From a checkpoint of a small image classifier.
Model: 2.34M parameters, 64-pixel images, arch convformer, activation gelu, moe expert_choice, num experts 8, patch size [4, 4], widths [64, 128, 256].
Training: adamw at rate 0.00098, 23500 steps, batches of 64, held-out accuracy 99%.
Data: trained on capsule endoscopy frames (Kvasir-Capsule), 42238 training examples, 35.6 epochs.
Rows from block 3 of a small image classifier, named by matrix and row number. Rows with one number within an expert belong to one neuron, the router's apart. Each number is 500 + 25 x the weight over its row's rms, rounded and kept within 0 to 999. All counts start at 0. Numbers have three digits each.
Before each expert's rows are labels from the 100 images, of 14976, where the router gives the expert most weight on average: "top examples" is what is common among them. Only what is clearly more common there than usual is listed. The data: capsule endoscopy frames (Kvasir-Capsule). In brackets: how many of the 100.
# router: router (model.blocks.3.mlp.router.weight, 8x128), inputs 0-127
# up: expert up (model.blocks.3.mlp.up, 8x64x128), inputs 0-127
# down: expert down (model.blocks.3.mlp.down, 8x128x64, transposed), outputs 0-127

# expert 6
top examples: finding: reduced mucosal view (86)
router.6:538522536508475527485512516497478511520480512500547496459465542488498499469517498500512482478544481490555460478498532517532468493492480509509500448454462479498543504498493514500544474516489514505487535518517491521518475515514538502502496491479484495499501440530455470484478512508483485516490492496453489556501499496523519511539513455468463507507486538524528496440530505545509527544500
up.20:496471503503486533528491484515464506517553512526502481493510465491482473464525504466560498491474503481526484471495494492474489487514533530488507483471468520516524523473483457532541506489518500496478481520457545446481532530571497480515509550473502528478529523474481528501497445496475526528507489478512509518549457516524506513482509503500459511489547504501496514486514478487477462508542
down.20:455515460497520472490472502485554471474470509529449473476508501500505487527462495537496504477545452461478501526492498524519517507484482507536526494545508511465445506470491520494512495484466470531503522509475501496510463495496476509465497495502485467530547525479548526513488483499514497484495463512506498501529483473484534546457468483522525474520534485513490524482436519512447507502478
up.21:525510489512500494451470466508527490514512527484489442549488496478506513466513505501527438521498515470495487519494520486517475520546520491446482493509499469485512512520507486543477511445487500541493549473469514551515506513483482526503516544500452515478529495487479517505496419479519505513463534470487492536488511478474452513516480490516510516530499512529548483485522505499525513495528
down.21:502509501511494517514519502502511502492528486541463563485526555477524519486494523539515545497510459490477490511509482484499497457479507486496475501445496546488500509477501483507489496469530476534510538484509519570511518444547493469521512553499483469469488461484456517491483486490528473530471539502479523496472500535500484501523513482511486508490483538486516504456521500538558482517516
up.22:526497492481513491468478494525513471490483519531473519502486504518480527473512523512439527494498467555461522496491511538537497499532468483504505554490508495473481491467537567469474473505477494457519514517531507503499514493511510497499546493521491529499468481482489511490465504484528533541547532505501419470458504509497490482512511508489498497506558518488496499512490531450483515457520
down.22:514522497538513548472532497565475518488481497483521452496484495486490517494539524529516484487489529510490484461498512473467482467459483513471516484459485473510542503555540465470497495499459513502479484491485527502496469495539490467487514430456524541496472473465493479520485499506519546501524552504468506535510523497502482498531456487507490530542483513502491537487506491512514518499527
up.23:508499494485468535555465498503502471466445536520505489487483510505525522494517520490534511479485509492465503543511438467503509500488506477482464500473470454497508499526520514511518505492445522523500488446526551489490520496519525491509500547481499459541456511487479479539495535486502518468492486522514518482478514517510436483504494528483533468543482442483514509531532464492501494509507
down.23:506478471510533525510492505502516494517485503507531526445497488465487499453538503477510517494485493464454488468510546498465510470481492460471485523446501543540505503486548495503513505517526524483539475527475527499464525455524561478481527499499519497517509479529504447511501540506508553515514484471455482467469474513482506509479522504462477502459514512514465490509504495471489520547492
up.24:494507530466511502493467523507503496523516521465495530535548517450528516509504487526512487534473502493521511532481494526518463522468500501504512489567502504532519487474466477565495503526538498509460492484465478523538481526424540549508464494496463481473499487542464500506489522494496475523465507455499476479516455475507498508516504502516466487467469490486525491506503467496499482503457
down.24:502485513508474528481498484466438468527500451478515519541519538515518492485468497518540546495505516518530418542526458477508508514489536511526515466499494455479497474523485502485553491537489518486502462467538492515496535497514518504512487540496472535519497514517485527518493492512523484511487458512541486540477528518495511454512518474516539496486502501501520478501540479547502520491520
up.25:517507464486460447516521499531497515483486545525468491486444513541484515463488516514453491463487494503502514489516510479519494511547480497493499514473509483436515513465520526517466463489474509486496551487545487485494537472518505489512536464497501519553472471476487488488488506513498496485529525494493423508512517490500531494532518509471511485546529520523486519506501530484545526466542
down.25:526517482506516495488532495534489513505514471496536490472477477506510488511542500515504476506513546498482535477506565500522478455493471499459505455478509498529528494545554458480488496516505488495521494509474498500497474509502470450512487418467545523527513471515514499487502494528481545483485550490467529482510507493476492463541472491462474560518509492465478535495490515496496498529514
up.26:512525463515516459501534484495525520512505533491485492529481497526487529479512464468468478505462531478506497485489481518508496549528513487503473508511508466473499539510500520506467496447492494553489503488525517523514514528483500499524514514506465502537493491537519508529505458482517482490481519440508501479521473435435506468535486492500511432500514515524554485502499492503549554500535
down.26:522498449485510490528551501491495513489542495546485514476527511502546475520525520512527504499543519489462512537538483517477514452474490479474490483478512545552515473481527459502493504497547461495502483490497531535547498488501490470529457478493474497535502476478488499490480496497528506469493506489492533524494475468468546501537512482500465528489514500438508490465515497497558526537507
up.27:460547474471576489526516516484489540494501483504466510495522493524490527511489505524441526495488491513521512472461488524530509547507499502567482495551507506527471543504476527473498489491478485500462501516500511472516483505485512526525505422529469519544495481501514542511498521475511470529539532475517491491517442465495523466510516489513477472527521500496517470487496497493511493510474
down.27:509480531476524523506525492483499478503480476498559482517504473516521458503534505479539470496511537501504500515517489482470512469493511480454491443468511473549511481526527457526502483509468508488499465478509506525522500491535520459494496437457454499524473513494490489506478521509514548507491487507523510565522540459489555497498518494492487569489533475494478496486532502499515527490518
up.28:479548511445541485483465529494479505513501469487493554506517503484544504504489526519454547505483473535523512500472482497547506530493500538552483494544492471537486509509476529509512498517493501511484494491480464511512469516466542539489473425521487485498496483543493523488490543487479476535513516474495483512508477512507498469496536489516462527510470492494478497526541491516479475497439
down.28:490512517492481533476490494492486479542476452501558500535491507546493471493488507478537466517473494500521483508500484462497522502482523471492511450520491464516483466552514475524541493513477513493486444464547490519503510473549530461478543488484470530466457530519505484502492529482491528533477484533565477538507551499502512482478532491487468512491497481524476513489511489501510495485515
up.29:477501503493494520520475522520498500518527489508476490530596519478465542510514500532509506549512448501504484495461473543502484469458497488511513473524470526511480500519520491514530480529538494508449476539503508486562475523489537553489489456482469478493451491533513496505476493491483491531461497493506469488500484451505472482512480467496476514511493486484506491477510519514537458505482
down.29:495474515491469526498502500481467505503498466479494476524484532527478493485510490492506491495491501532548441522491468445462489544533546537494496495519495461482471521486454512521529468506495530501488469477562507481488561512502503522489495546516470523496490539487523521501504487496508488507499424503537508524518525517529530517465537520520522469486490491552519475523522483497507495457491
up.30:463528517515478501516471510513481524484516521507486507516573492480495496490519478504498502516493534489517503525498497565456476454512494491494516496494498510507528505471509493551496513518506499477509511495501466503524501541479494472537460533461490469444514515508473584469520488490493461479451501483481494483499500475514478505544447491490513487451479503453554512502464508510456495482516
down.30:534488535475475531474516498474460491488464502467480513500489521486486528521488541517533525468506482522552480505507456535533490516486474540515483513471507484511520508473489513493549507498477504509445506491521507470503493489498489568511488513536510544488473512471465516539511492482528480526492476519511499540494477488497538478512573509529492481539485500525501452494537489530457533502536
up.31:515494524523538516536533520512491512490486467512540524451479516530492496506499503507509507476521472499515483450491508494527507453440484488521527499453511516495516507480493503449519523510518510434515491506507501511481479432565500444488496503493528533473501473511490471515499523513517504497557510520478497514460476512501526497492505480480511567467489543487453498496502488521501528544493
down.31:480484474489526482492496473482505509506502482497526507507495451543477489509480475466502468522496533497483553482468543473463523523526496486504525511532542486521486510529534459514476542521503500506469478498492457478458475540489476519483492474531524513514509531491558498503501515505471517465513470494504502438482522522503517481494490498478507504454519465495455541552479574503495504461495
up.32:507470509512509525489467501492502454521490493525521474486485494526508467462526469471532461476506491491490478475546516459493483460498511502437502494472475505446501525536502505462499490511508504508516513523460508518478503506563489479449498542457515523494520500502505505477530465531501535498487475482507512540489557539523501511485492489465499561502530550533529493456500504505520531519516
down.32:474495481514502459509487490502544495501482525544506518508530458494506505486466502497480490573503485480476559488473521486510505482526500494502522513533503510487498508513498463534503523467482487510515550495455496507475463552526471500487504523501513424450499521507522533485498483480472513530482527505471484456485505511533464514509443487522512487478503476496500536526448515465474462469486
up.33:515526512516463436486532504509498499444482552495455483476504500495485498519517485514471514501525525473501493514503505555483493502532487491482527503507511469482523523499535503512475523518494484519519540506490446525489455559453487485517477521479503456487510496518497534472495501492507484466449509521469482485511547494505451514555475482490520496509475509458536539525470529532481529484516
down.33:536496516462499512490535480475473507469507499485483488464479503447506513520532534501546523474496485515551511502514467507513495508474461534515482523447499513498515504458508521473498509488513476482474489532538499476510523459492466537513492490534528554488504498459455496526514501504516512502507517508489463533527458506494517454535574543521459511545497524499484481493529506509507499535539
up.34:494503507470521442480497500440536510521489526487505442496480483514491515472510516466473475491449517497495521506501527525488484509528471496478467516509528482497504539505489517528436483510475526507545505515534450520512504511491513488489488562517463538481504487517502561492502455496530488491468495455491486548518509482519515498510530504510500510454507534511542470506536527489516536489533
down.34:518549491530519524478560504509492486481510472499490544473512494506557490515497535514507494527503509508461520507520512483510485458478507506484521462495523526488544480524489452492489512518483499512489510461464510567496464506520467470470472478481482470477524454512456528518450487506502523476496530508453507537497534505478468500535478452516485538495472513460503517487504474532489495538477
up.35:536502495447503480461528511463547447469501514490504501491475514498496517476496529531469506495490484524480511503474509517503512529506475480494478502515556501487519511458505486553473468501518510522474519464551472505532516499490545471500466521541439513513485470492523511502471505484548484506486477492487480516499516490491557496505543516514496445497528510455487484500512540477486522435509
down.35:518543501503494546475541504547448491508492516485498494491489505489557518496544510540504496503475502512488498505520524476524505485484489522498532468456474497491530477541492501501500478548493517514499490474506527537504471480511515451490486449417515500489481447502460480522440527513509524507507516512472497523520511505447495517554473477468495524530486484468502500477504458515494507525506

# expert 1
top examples: finding: pylorus (88)
router.1:478487507471502526492509506485526474532519497548509507484534490523449519492501525497520498492503454519497527464496480506476555475473460506503525505480488524489502497500509488464562533519528491493495483505502522459535529483578529512485516515512498512500506550510510499525505469516514500534513473494530525493514486534540499524446537517501464485501561482510444498472494512468479462487546
up.20:493497493490451480500473451473489460498522499507459525530483461476539461490463528454527485505475521514476505522521499486493512485519489540508477515495512425533495484476507507519517532510509509496530490502514492495470506523472465549482503555494427510510516526516472510468505470511497482437486486485520504513559509526517499458489520514512501470481487481529516525521558508494518514502512
down.20:501479484482530567521482499505509475515504486472477504506502477511485529509522494468540482522484452498553494516473543541529512491468461529516465524482526544508480543474490516517529502447507515495474510487527504494519503512544509527499502495484508486491446501500489505506489486448515494554514541470479466535511492471488488544536494500537496489483549525473491455471516494534539529499491
up.21:506530498516480429462534492496514476510471506475518453515498490436494528536494453522463548508515521512511485515496540535482526515540492449504456483490508480521505505515504483516504470514479500510498524506523494497487470552474512476547512510488503438490491523493545465515511510508491485484467471538499529480495533489501504518510455486494531462553502503493533528492492503528503497448501
down.21:489469504510506536537522516498511459493486465496559528488485493569517514494506508458552492560484475555498510501506499496513480488451502516471508524493513521463472499505510492487538521489509506512473489533532515452491498487550477521441533520454497449470450499519519487508479483458510517529499489523534485503491484510524501513502527497506486494474504466558470482484496495468490508479503
up.22:506506513452514521455487498452504463460527500520479535515459503506503489505499567486491482471498504518489553486518461491493530506456471474472507528488527494530547480504501463493489538478501464502494504470518521468507529495507488461484465498527508567533510504530476479517513507523533486461529479502503521528477505495499521491482567542495488502518529508489456509480526458503510541508518
down.22:514438499506519517491470474479495502504484519511471479495529492495459549531449516519476540543541473468516453484432495535521513492484478485507531480532522537526493519525499513491506501481473538493520460492492527505520471517504488471471490528521506551516493528473527505531487475483522511525495505516474504484486526512506510453490470465550528505447494489474489504544503528538520513493508
up.23:517466544479522510462512485527468479501520501490530479468482483538492501457521535479482510504535530487486492496468525478530494485507504484442475509518556544520512508428540498489484485510503521471477498507511510518470487494497511468500480452516517549504503469504505464468510544508543493543556505500490499471467490501453539515486500491489457511516514509469499515505517529494513551461488
down.23:492442516501490539522484461490509448543464495501535527496464497526471512508517485485562499513490478510485481496493489497460512493482498520468542516469498502462513478516516473479535506493492519504469499486518531481481498498561493529451498546495502482482435537503541480522464505472523533522510467545533500537496524470509510504462519502502497483478530506526451487530502501495502510459530
up.24:478466501553495515517509451544483545498507507519516512472519460545504471516512480480512505496487536454556507515535505486532469498485531512502493504521503517471486462488488536469526514464472544466509485551483495498433476499505482489532521501495520516489485523465469482475481551465498532522513554488503487459478459480496511495503460507495533515526471489509500506512511467490493531537492
down.24:474517507470461500517490483471475471496500500488489522479453506537480506494489517503552457458465482524476520503508495470504519518485509532506544507509496457469488477535498509497500504489491496524516524489525495443507565478544517519475514513494488477532464521523498500495483499511517499480485468550576472541522494494519477520471544544513482484483547483504465517504478494468459489484545
up.52:507503518504507517509511539553510511539492494507514532451491524545495487461499467505483490514517492527516471480530539468527475481527485574495572487510484498473486496460513510542522480500544491497496506525491482492519511478492514505473528512466519517447513468547494482494492496503492524538490514468468471492527458538510515501505490514510448520447488546530459501485503501479468509523496
down.52:495503487520507473502506506540490515501496524529480510513547478489524441501476483511508465453522463478516517491496479454440518524532509553501498517491447525477505508521476501483516484481524467536466524487515525482445448524494488527521486489544554471529515511465530490481497516480470481507522506500553519498512518483462512520469473514507459494525512505500504563505480473515525503510492
up.53:488557530454498518493470527502525482486504492465493555486548483528506510488451561508508458474512456527478544473469508551507530490477452487516500507495516501478525524515520483515528542515484488526480525504490448486517493536518534524469488504476519484502509500533498536495482480508497451519498517499516513519490488507540483534479523482487462502471533486464444470496504484501463490499515
down.53:501509484512502498453498502525549534476497528523462491479543520454507476502502499544484532514544533478483457528479437500512490486531496462474501493529479497558539470464519465543495504480540453516495510496466504529506467475447478470531520504521487522510538492477492470503508513494485476517501508493481552459488488511463525468482500478506476504511458484488509519483510519507538486508490
up.54:477492473500493459522468426469490513497529514494507482541503423521517472490453554454510462493470496464533534512532495502507511500505499495500464506518510478547488503492477541498508537474486536482506509489520508492477512547504465536510512524501438518502520546495467547467520468492493479462501502468534513503542494533519506506501503525513519471495495478513522501502532508489502483521510
down.54:484514496469486553478458476534451500529508514490449489501499496540484566512506506521470477491508478530561498504486502514555498489471469483502497494490478491512524530525475496507529519454503497471483515474492477467518523484522501512501510462459525529518459501551483499510493470502500503512502545457482460517505512505469470493516484507497501516467516533508495470453514448546539522530515
up.55:496464489518505530500487458542509507533476515499539500479495471507517515500490481483479541519492516537527517541562529467581496482490501534475524487487477491476471437545488531464542471494490540479519486502482496492490491481493514516528517492487533482491444505483475459505471546493474553522491517503498482514486469527495517502507496517509501536535481469516476494503526457489485482524481
down.55:518503507473464509561485499461461452472499468497487502490468464510509497479496520494489515454505479535515500507494510502457520517501511537511509533446497528485496522464496531474514491522462518518520535488551511462480565467531530509452478532489530470542487479480492511493483487496510475484511436514521511520484521482505513519465512531466492475476563509510474504482490478504490513487532
up.56:488454467468504455472492447487510495486487551520519459481477447513503484507482524463513462483502497515480553527507513450515546510488469499488478510518537469490495495535491526476503507460470533488511475504503509489463513474517505533511493491538493511555470540481467475489508505511512532464523473485535514511513479531509508518462526547511496482528526466491452509512533492464526520501509
down.56:495492495478482559488448497494466501539470535508452501498481498500460572489526505484455498467478470491524493469473503540513501506487483486513511521461468467501545540535478499506512512489479492500500507443519539478504543513542501527489470522493514509499495504501511517525512489516529504502519509481462487488480553502515473501521460531496540477457525533467519496512489454542538487509511
up.57:491476540501539489511531507491463494569517465452518541505509504468478523495471490455506511503467514494501502496487502522481483484512460548504508511504511483556473426427505481522495521514548465497491468550551493488508499497472496502468500522506528520489526498532516481540504500501499486529488481482482502501543467480505542458508528494511476465468494505495493512505505512494469518489538
down.57:480488503515488451486534469549536480468518522512519470528543501524513468480483468482517464565527499492519546490498501502485514494503465515489506488496509527528532525485499480514498486489525484515434525525502444529462450545488469519510470493557519459480473505465517472502501465487520483526506498473497512519540523508497518508543500499521503528496515498471526505485478493550522526469506
up.58:497544537472473528520468558510474511502484479492475560490531541496501513521470506520469494485495478542494526502476478543472523469483478495550534485497502498469532512496510494544511524538503469473503498518512421485535496514493547478493481507505536471461479502524503532502490500506489471495490523521479476527509513477532458467497516495489484529448487484463460488520504493507463470495521
down.58:501500531519500462483463526493551519468517512549503499451546492437534446483533488508528525498518516479455508519543456492491492493538512475455457496516483487520504461463516502510497495505543469524494523526520500524484465507470516458501515505517485493471518487489491476483506543469499475527506488514540543473500477492468510510501479472475467507535498473494508548463508516487480491526493
up.59:509471521507535532486464515594524476501505519512499527472510519532498506505518485519509490512530521530498496503500513498475474455486496503486571505494505471468549487515503443547523523488520484475482491468423479508510498494517470514490464517458501486483514497511457508498504480507498513509495532493436486494500465509509465490499487513496489567467496485471469510511494494481453476494501
down.59:483505447545501493527518513507511521531509494538538497502539470571496479467528479484494501503506497508466497481544516479498510484506522486486503481501461538458465492561511518451497492540517481483500483541487545521483493480523480479498506471484538509530493487484518513464515502517460496501497488469515533471453527522514498492476462474435484543501536496504523538464483523479527500510507
up.60:487502491478480504504548447467479490526514484432509498582507463472482533492461527475522492507486488510535526497469505533520510483526483516516471480503520478568488467478532462533520511523479507502486533519538506489477501550504476511517526460521482508498454521515506502498487490479519463516475484510523519537493493452489537504535508457491491463488530458512492493491488503506496523483512
down.60:471499509484535494475532510514511481460485526472513450487471515533458542511477466483509478552494505555506518482461512534515483513485472501483511513490507525500512530471503475526526535482486536508456516492477476468524500500484447510483513504471453468529503499520508503549510425513511519506476512480492506526514478506532517496536528480511497499523493532540493430466502506533491530485495
up.61:488549518455494499495454512489514483470520494474476545509533482522511526505446594489499459488484457522477566483465481548523531509467452491503484540519527494492511518516505497505515545508493503518476525490505475484527503517508536523477500503508490508516486505527475525508487489507519459503496506491521491516475485503536490520487529503498477495461516491448441460498526480491485479506511
down.61:505506477498488512460476524526540512470497534522469491466526520475465493511505532553491529516539513490503475490469454519522515485517468437482496460496490492573551502483529468533521507502528478500492507475469527512508462476456465458523508509510468527512540497488490483506503500502499470520508527503464538465495505526473518460484527458496481506486456495474513488489511502533540494522515
up.62:498499535500532550509470497471524478489510430488487550524530478487491547510468512476498524512478480521491513496519509566467503482467475508488572511498502493492492449493524477512525557511518449479523474495495486480546510503495483454470517519482519527480522522520501522530506495500490516483443508509502498509473530498529490486497519504506493533439498489498466489509527502487446473492513
down.62:520524502521496486523535496540540507427524505520508475467547471498554455497520512523508483539536507497485540511504480525512489468530486507482456503491488500514507488475533507516478492501529473480472520523482496521523453502481486471529480471518474484518525460474488504503487502498499514514487536464461481501536475475495488482570490467498470536536466470465520512482524507517540476543513

# expert 7
top examples: finding: reduced mucosal view (37)
router.7:481489493543456463474498456534487490493487513461472484556524480461504515522466472477504502513478542467481485572480497501459476488553555496465492486490486469491501466521487500495483502519487501496499495497510504511470458543461466518516480514497493455473480522483492509480513513489505480489463476507485504458468514470461467482546463491493540493518468498498542534511495492513512507463518
up.21:484500459510499464541536492525481476480510511479515493501504498489540455459466494506517488520494513502451492540472502484465500507540519546497457522508534476500495505489513503554488492488489508533493534505531506528478486512505504524520466548464468486495470495446461526467463498432532492501467468500475490529523463493475506497513487496521516493487485498481517520542495477500487557523557
down.21:502535516494537494468509518517526508506484520510541475493519547475491519495502475499455494499518455519509475463471556536498495495521469464519473464485444489511527504554530475521502473541486511490473525482525473502479481502519520479510489466503491561498508449483511497502494495519477489511468525466446490542519532520523509479562534476509461523512511491486532498490502517535494456499506
up.22:532504537519484520480460565523529470500437500505509478483483572490515507499539488526487536485515520490493473519515501450491468515503516491483496491488477460486528481540510506488492454526494503522503488447482510531514488506459552487505498525486539480489493442530508474488517524504505512517486488541471505449467544517488480510507476501505492511520499526496519537470539477533475484469482
down.22:490538518473478511492510475501487462464520495494528500484511444504513481506504537496517472504490470507523521486512473507523576486449452541482488482473521482531512505485506490500530538459517482485503492500509522464548508521502504488498491473493464479481516536541514532526493451474523520475498534502526524518523507505576470513494533541519519482515531498440494486522513458473475501494511
up.23:487466483525471511490453511535532481509506516513470481502531533491456511554491487538496500533524505486534477514522516495488483478473513482501576459492460525456498473525501476530513510502536519461512470515480467503533480507485483500516485503494470467480536516547499490504519488527478498508464508506490493484489531467512446458518480485478517497540484550506510521464539555524516475501478
down.23:485501484486488463505526492493493490487512459535494545503480489535537472468508549468502497499482486501490546474487477461490547516473490477493523502500536513532489530490456492434507531482538473524496517516492501486481516526525481492487509499503568500520467506529545493479504517481538490484518468467550485517496493496483502531439542541466491507481524499488464504533473463483516532468511
up.24:478480498481544473466505438484488487525510477501522508525516452503460493494477494474478542528482495505520514488504547502521514483512495503527542474514504502527467448474478486485504510518530490448494465527514500482490499493501503528500526468513500522510533538563541501469501528535476516517511486498515496526519519526503525495492572516490480516506537482505479532487519554451478460457520
down.24:483467500552526489520519475488489488535496479468514515510476492526494532506448476485552549515469551426492479546507501490478499518475527508522518494499548526478503461492501466524488527475473528516509498524492480538496484518472483547501541506505498446489499525545501488481480530477531511503505469533506488499478484497471499478502516442508520490476475469514450496497509538503478527481497
up.25:474523456503519475510497496493489492453534488512436512515569447511527510520483515545479516512491500500430547512480473512477525513510495508537517519531503522488476472506497507481459496518509463493512529530513488527504498507496500509513511506507490495522485495462529559487477472481531492496528522500512481459488506488495459488502494488504514518498502454436505539541448515467500457470514
down.25:492438503463532516510484512503499464551518531470508488473506477499455521451555462481544513489475530474474501488501549497487470493515504544479498514486468493466502491486500519527494470532483553526503468511515526479497552517503506519464507522460510506513522499501475506508525518516480517538492480471493496431493477502513503451496511505486491495475520487523547501509495527438510540519511
up.26:503479480528423481519474461482499450484503510482480458529505475457489485497439477514511512510511514488501470545517521511478505493527514508481500503456480480492499489478536509541524520494488505507545533511543496482479493518499444500511499542477489466471505546457525494497516474494498477476460459541500526528512547487520488496518477481495540465528480517500514538506498538533506523496529
down.26:503530520491508497467495533523523558487459498534521504498479559527508487494518494497461452475491470533510485439505519501499507511493482447519518491506478511501526517538479507467487460534541467478474480438492499492496500477525522467481481473548517540522502445519515476500517526537458481505530523468508499514493536522496528535489509523476472525513500511521493513473500473514496456501467
up.27:522490488516479490482464544542532503556474552499474472488492570495489497533510479565486505512550510482496463508517521479508483525511511506511533481515462464442495488521508541511493448505514521506517468496466493542542492499468522516503506519482473480491522469515496470493503511516461511520474503506490489483478513469479456467510486484498506505522471560532515485486525515505520508537470
down.27:499546474469510479521549504507470508449520470517530503515533466500530475498470559494500476530517454543491557474510509494489556483467472502527517494492499503548481520530489503446499547480507479499496518526496491476482494515520496501500499464469523491543469491492538506519473470462526495485519508481549498538528475486503498498482534526526494520501551487487463467537496474489509504500509
up.28:521535525504530457502551530495520494505423510464544466480461522476497505462482490486498525500481524485460480500475552514456488531546495493477462520508545469500488512492507514527477499511462505528527492483508513534479495491471510505476499564493506516464523484444498493505502521478511515486496483539469502502467503512493554488506501497529521468492477532492504485540503511492484552470518
down.28:495539530503477506498452489495511520482504516501527500520550517538504500538460474525485519536547465523529498507485510547517506501485456457545510462546518497508514535523532453550538515498486515467471506488490477503489459514521499496526470474532468477510519524524524528498490484503475491483455517517506500534497539486513499528551500472497512505515489492469505514496510494547467435478505
up.29:506488481525471480476440508525539458534478537507475484499504550497462527522496473546504501529547514482503475505511531496519492494510509511491539483498462478422490467508522524504503472510528509483506491502499496512535499492481503518486531525466457488496541492543502469520500493526472500518469500503495482463487530480479473458509489475473512491523494570524518485465534558514529525518505
down.29:497542507463516478531521509511480520456529437520525509518523469513535481510496569486467477520507450518505549477504503508505560487470471466512515508511539540539479514497485503464483538493526487492502517537511494488481510520508508484486509455483565491523487504500530506517483475459507490482515514484552504513532485488466512509492530515492493511507545484494446499547479464496512499488511
up.30:510539494520476440505511498484518474502462521475491459501496490461476488484466483519481510511502518482449474517490551510471504537533502530482472510508519446482497514502527561535487487501475497528548511499521495526502484497480505518500507561484441484470537495466519501487504495478490492480474457541470489512506534485507504500502486491519524444526483549502513506520505553521499544510539
down.30:505544532488495512489485545497503530460472505524530512516506542555503475514499492512455482512540453527529494475509526519527531488478461443542524467524493491505516537507511477484512488517500485470485509474498470490506462485538531468499496453530508501539489476525532502480506533515466498507499524513533488537514553463493529527521502472483476538524512501491483503484497473542444468482500
up.31:537530514503500500478540537516520535526482531488479484498464542507503530524520508511497438487489502491467496491481456485504474535499497486471458561541507519476538537532475486473473501505473525529483493468451506513515497501475522536499506512547495509477489463495471479539506498492522495502546525475496502460477449479504473505490491503528503465522487519524507442487508473501541487478451
down.31:509499482541472485528495447507467469487521493494500489519542443498529499487485503516524531535537538485492525578533488495491520463513521546491485490496500477507471479444545502518514512475483505494524506561521501517507506525481487502545514472452497463485490539470498531494477480461532516499509499529502495480509500491499475484518474488526521489521499471462516545510484500475491544516550
up.32:483497451519536520503495491531473489502539470530490527523559493520525519470516499544506507524507507512436498509482452481486502493500507513507502525508478539505479438504502508487461464505548459489457536527539528523500509489502514521510499482474510497497462471457498537488473489465553491530532494475484497475479480488452476495493490498497499529494503464457508528494459490471507464503544
down.32:525491524477521514484495521475503463532493525455503509476499474459451550461533508489502502481494490507481492505483554540519475481523477543488474521478488462469487481496516521551478487540474551519531501519527484501478522517496528513466516535457482504507519493525467505535503451493486506539478502496453474438494471494487490455524494486515486468480513512499531489509499534475506546521515
up.33:483491483529435488516489468489522484486491509484479462517496475468467492524451476513493520522516522472518469536527524516461494494510528498482530464460475481492497498517529503528538533500483507505545516507512488483496478527496444488518488524483486462485504544504534489516525475513489479470449463554500522518503560484530483496523479472490543479539481517505528549502502533549497523505505
down.33:506525515491506493478500542521514557489469503544507511495481556540511479496515499494466451472491466533501495430493492495487522506474492458514520508503476505492515513542479502438499472521532455485471505451498508505498501469527518471485500475548515524540509442521523474493529534550452489502532500483522503523488525507508500531475533523467481531523507503503491512482496478507493465498471
up.34:483497475486541469529547482491477512488544506495504507515532438519549466442504499466499491476469509504472530510485495458484514523525501555527493519522541500515473501492486522497455482514522504489511494538526496515465523490493477518493494501517493520522508507447504550479496493517501493473535478437501513499542457516468520470482511514491487515473502471475495509566482515450512495526521
down.34:508438501482509531488486502479503461558491535478498501482505519445480548517531455512561533498499506492473472539485526476522460502536520514499507496504484468478501476532517497558514450535457558537483497483497495501497522495480510539475475536449478515478477499468488506497504513519487518523456477509463506498486486500509504482511484466514473522486478497529531499501495548512474503521489
up.35:519551549490543466470562568493517516536476492451519488485459541487493512505494496493503499485475515474478507482454517519483472538523489488467476509548529498524509510481489476497462492543495520531481507495474488518484493505474518499468507534518527524480550439490508480513505526519493492497501485517474504471481485503495542513493511496511501482471476554526501440521499499506501530469469
down.35:491492485522462494523464463497496471498502520499522475526530462531507492502439491512532546540581510516516515573503483529504518482489484492525484474509515489499495519485547488543524521493474526438508504526503481499511484523517476507524511475482466464496488555498516529476484492468517505475463490539506497517506530478521496472529477470495548492484498489461521506514529518521509488488544
up.36:476500471470549464493489459484483521531516509504523510524512464504487511506500492474473528505471502493528538471484532498550499525495507478542511464536498482518466470516467500504477487519512528446493471543500497489496503503494543519521519446494501518512514523564500503451508540532461535500522505458506464513510487522500530477499566540487471504493512483500485514521517543442498482518511
down.36:483467470531508503541529477461484499520502463484484506519502492481504517528447483499579549526478524446473488569505498474491489506506551519522517490520522510495472462481499469534501533476462525527507522537488476516504479510483486562517519538500492459481488520490493498483479513481527517484480458535511488514490488496509484489503511438509509495467454479527479490501504537509492508493492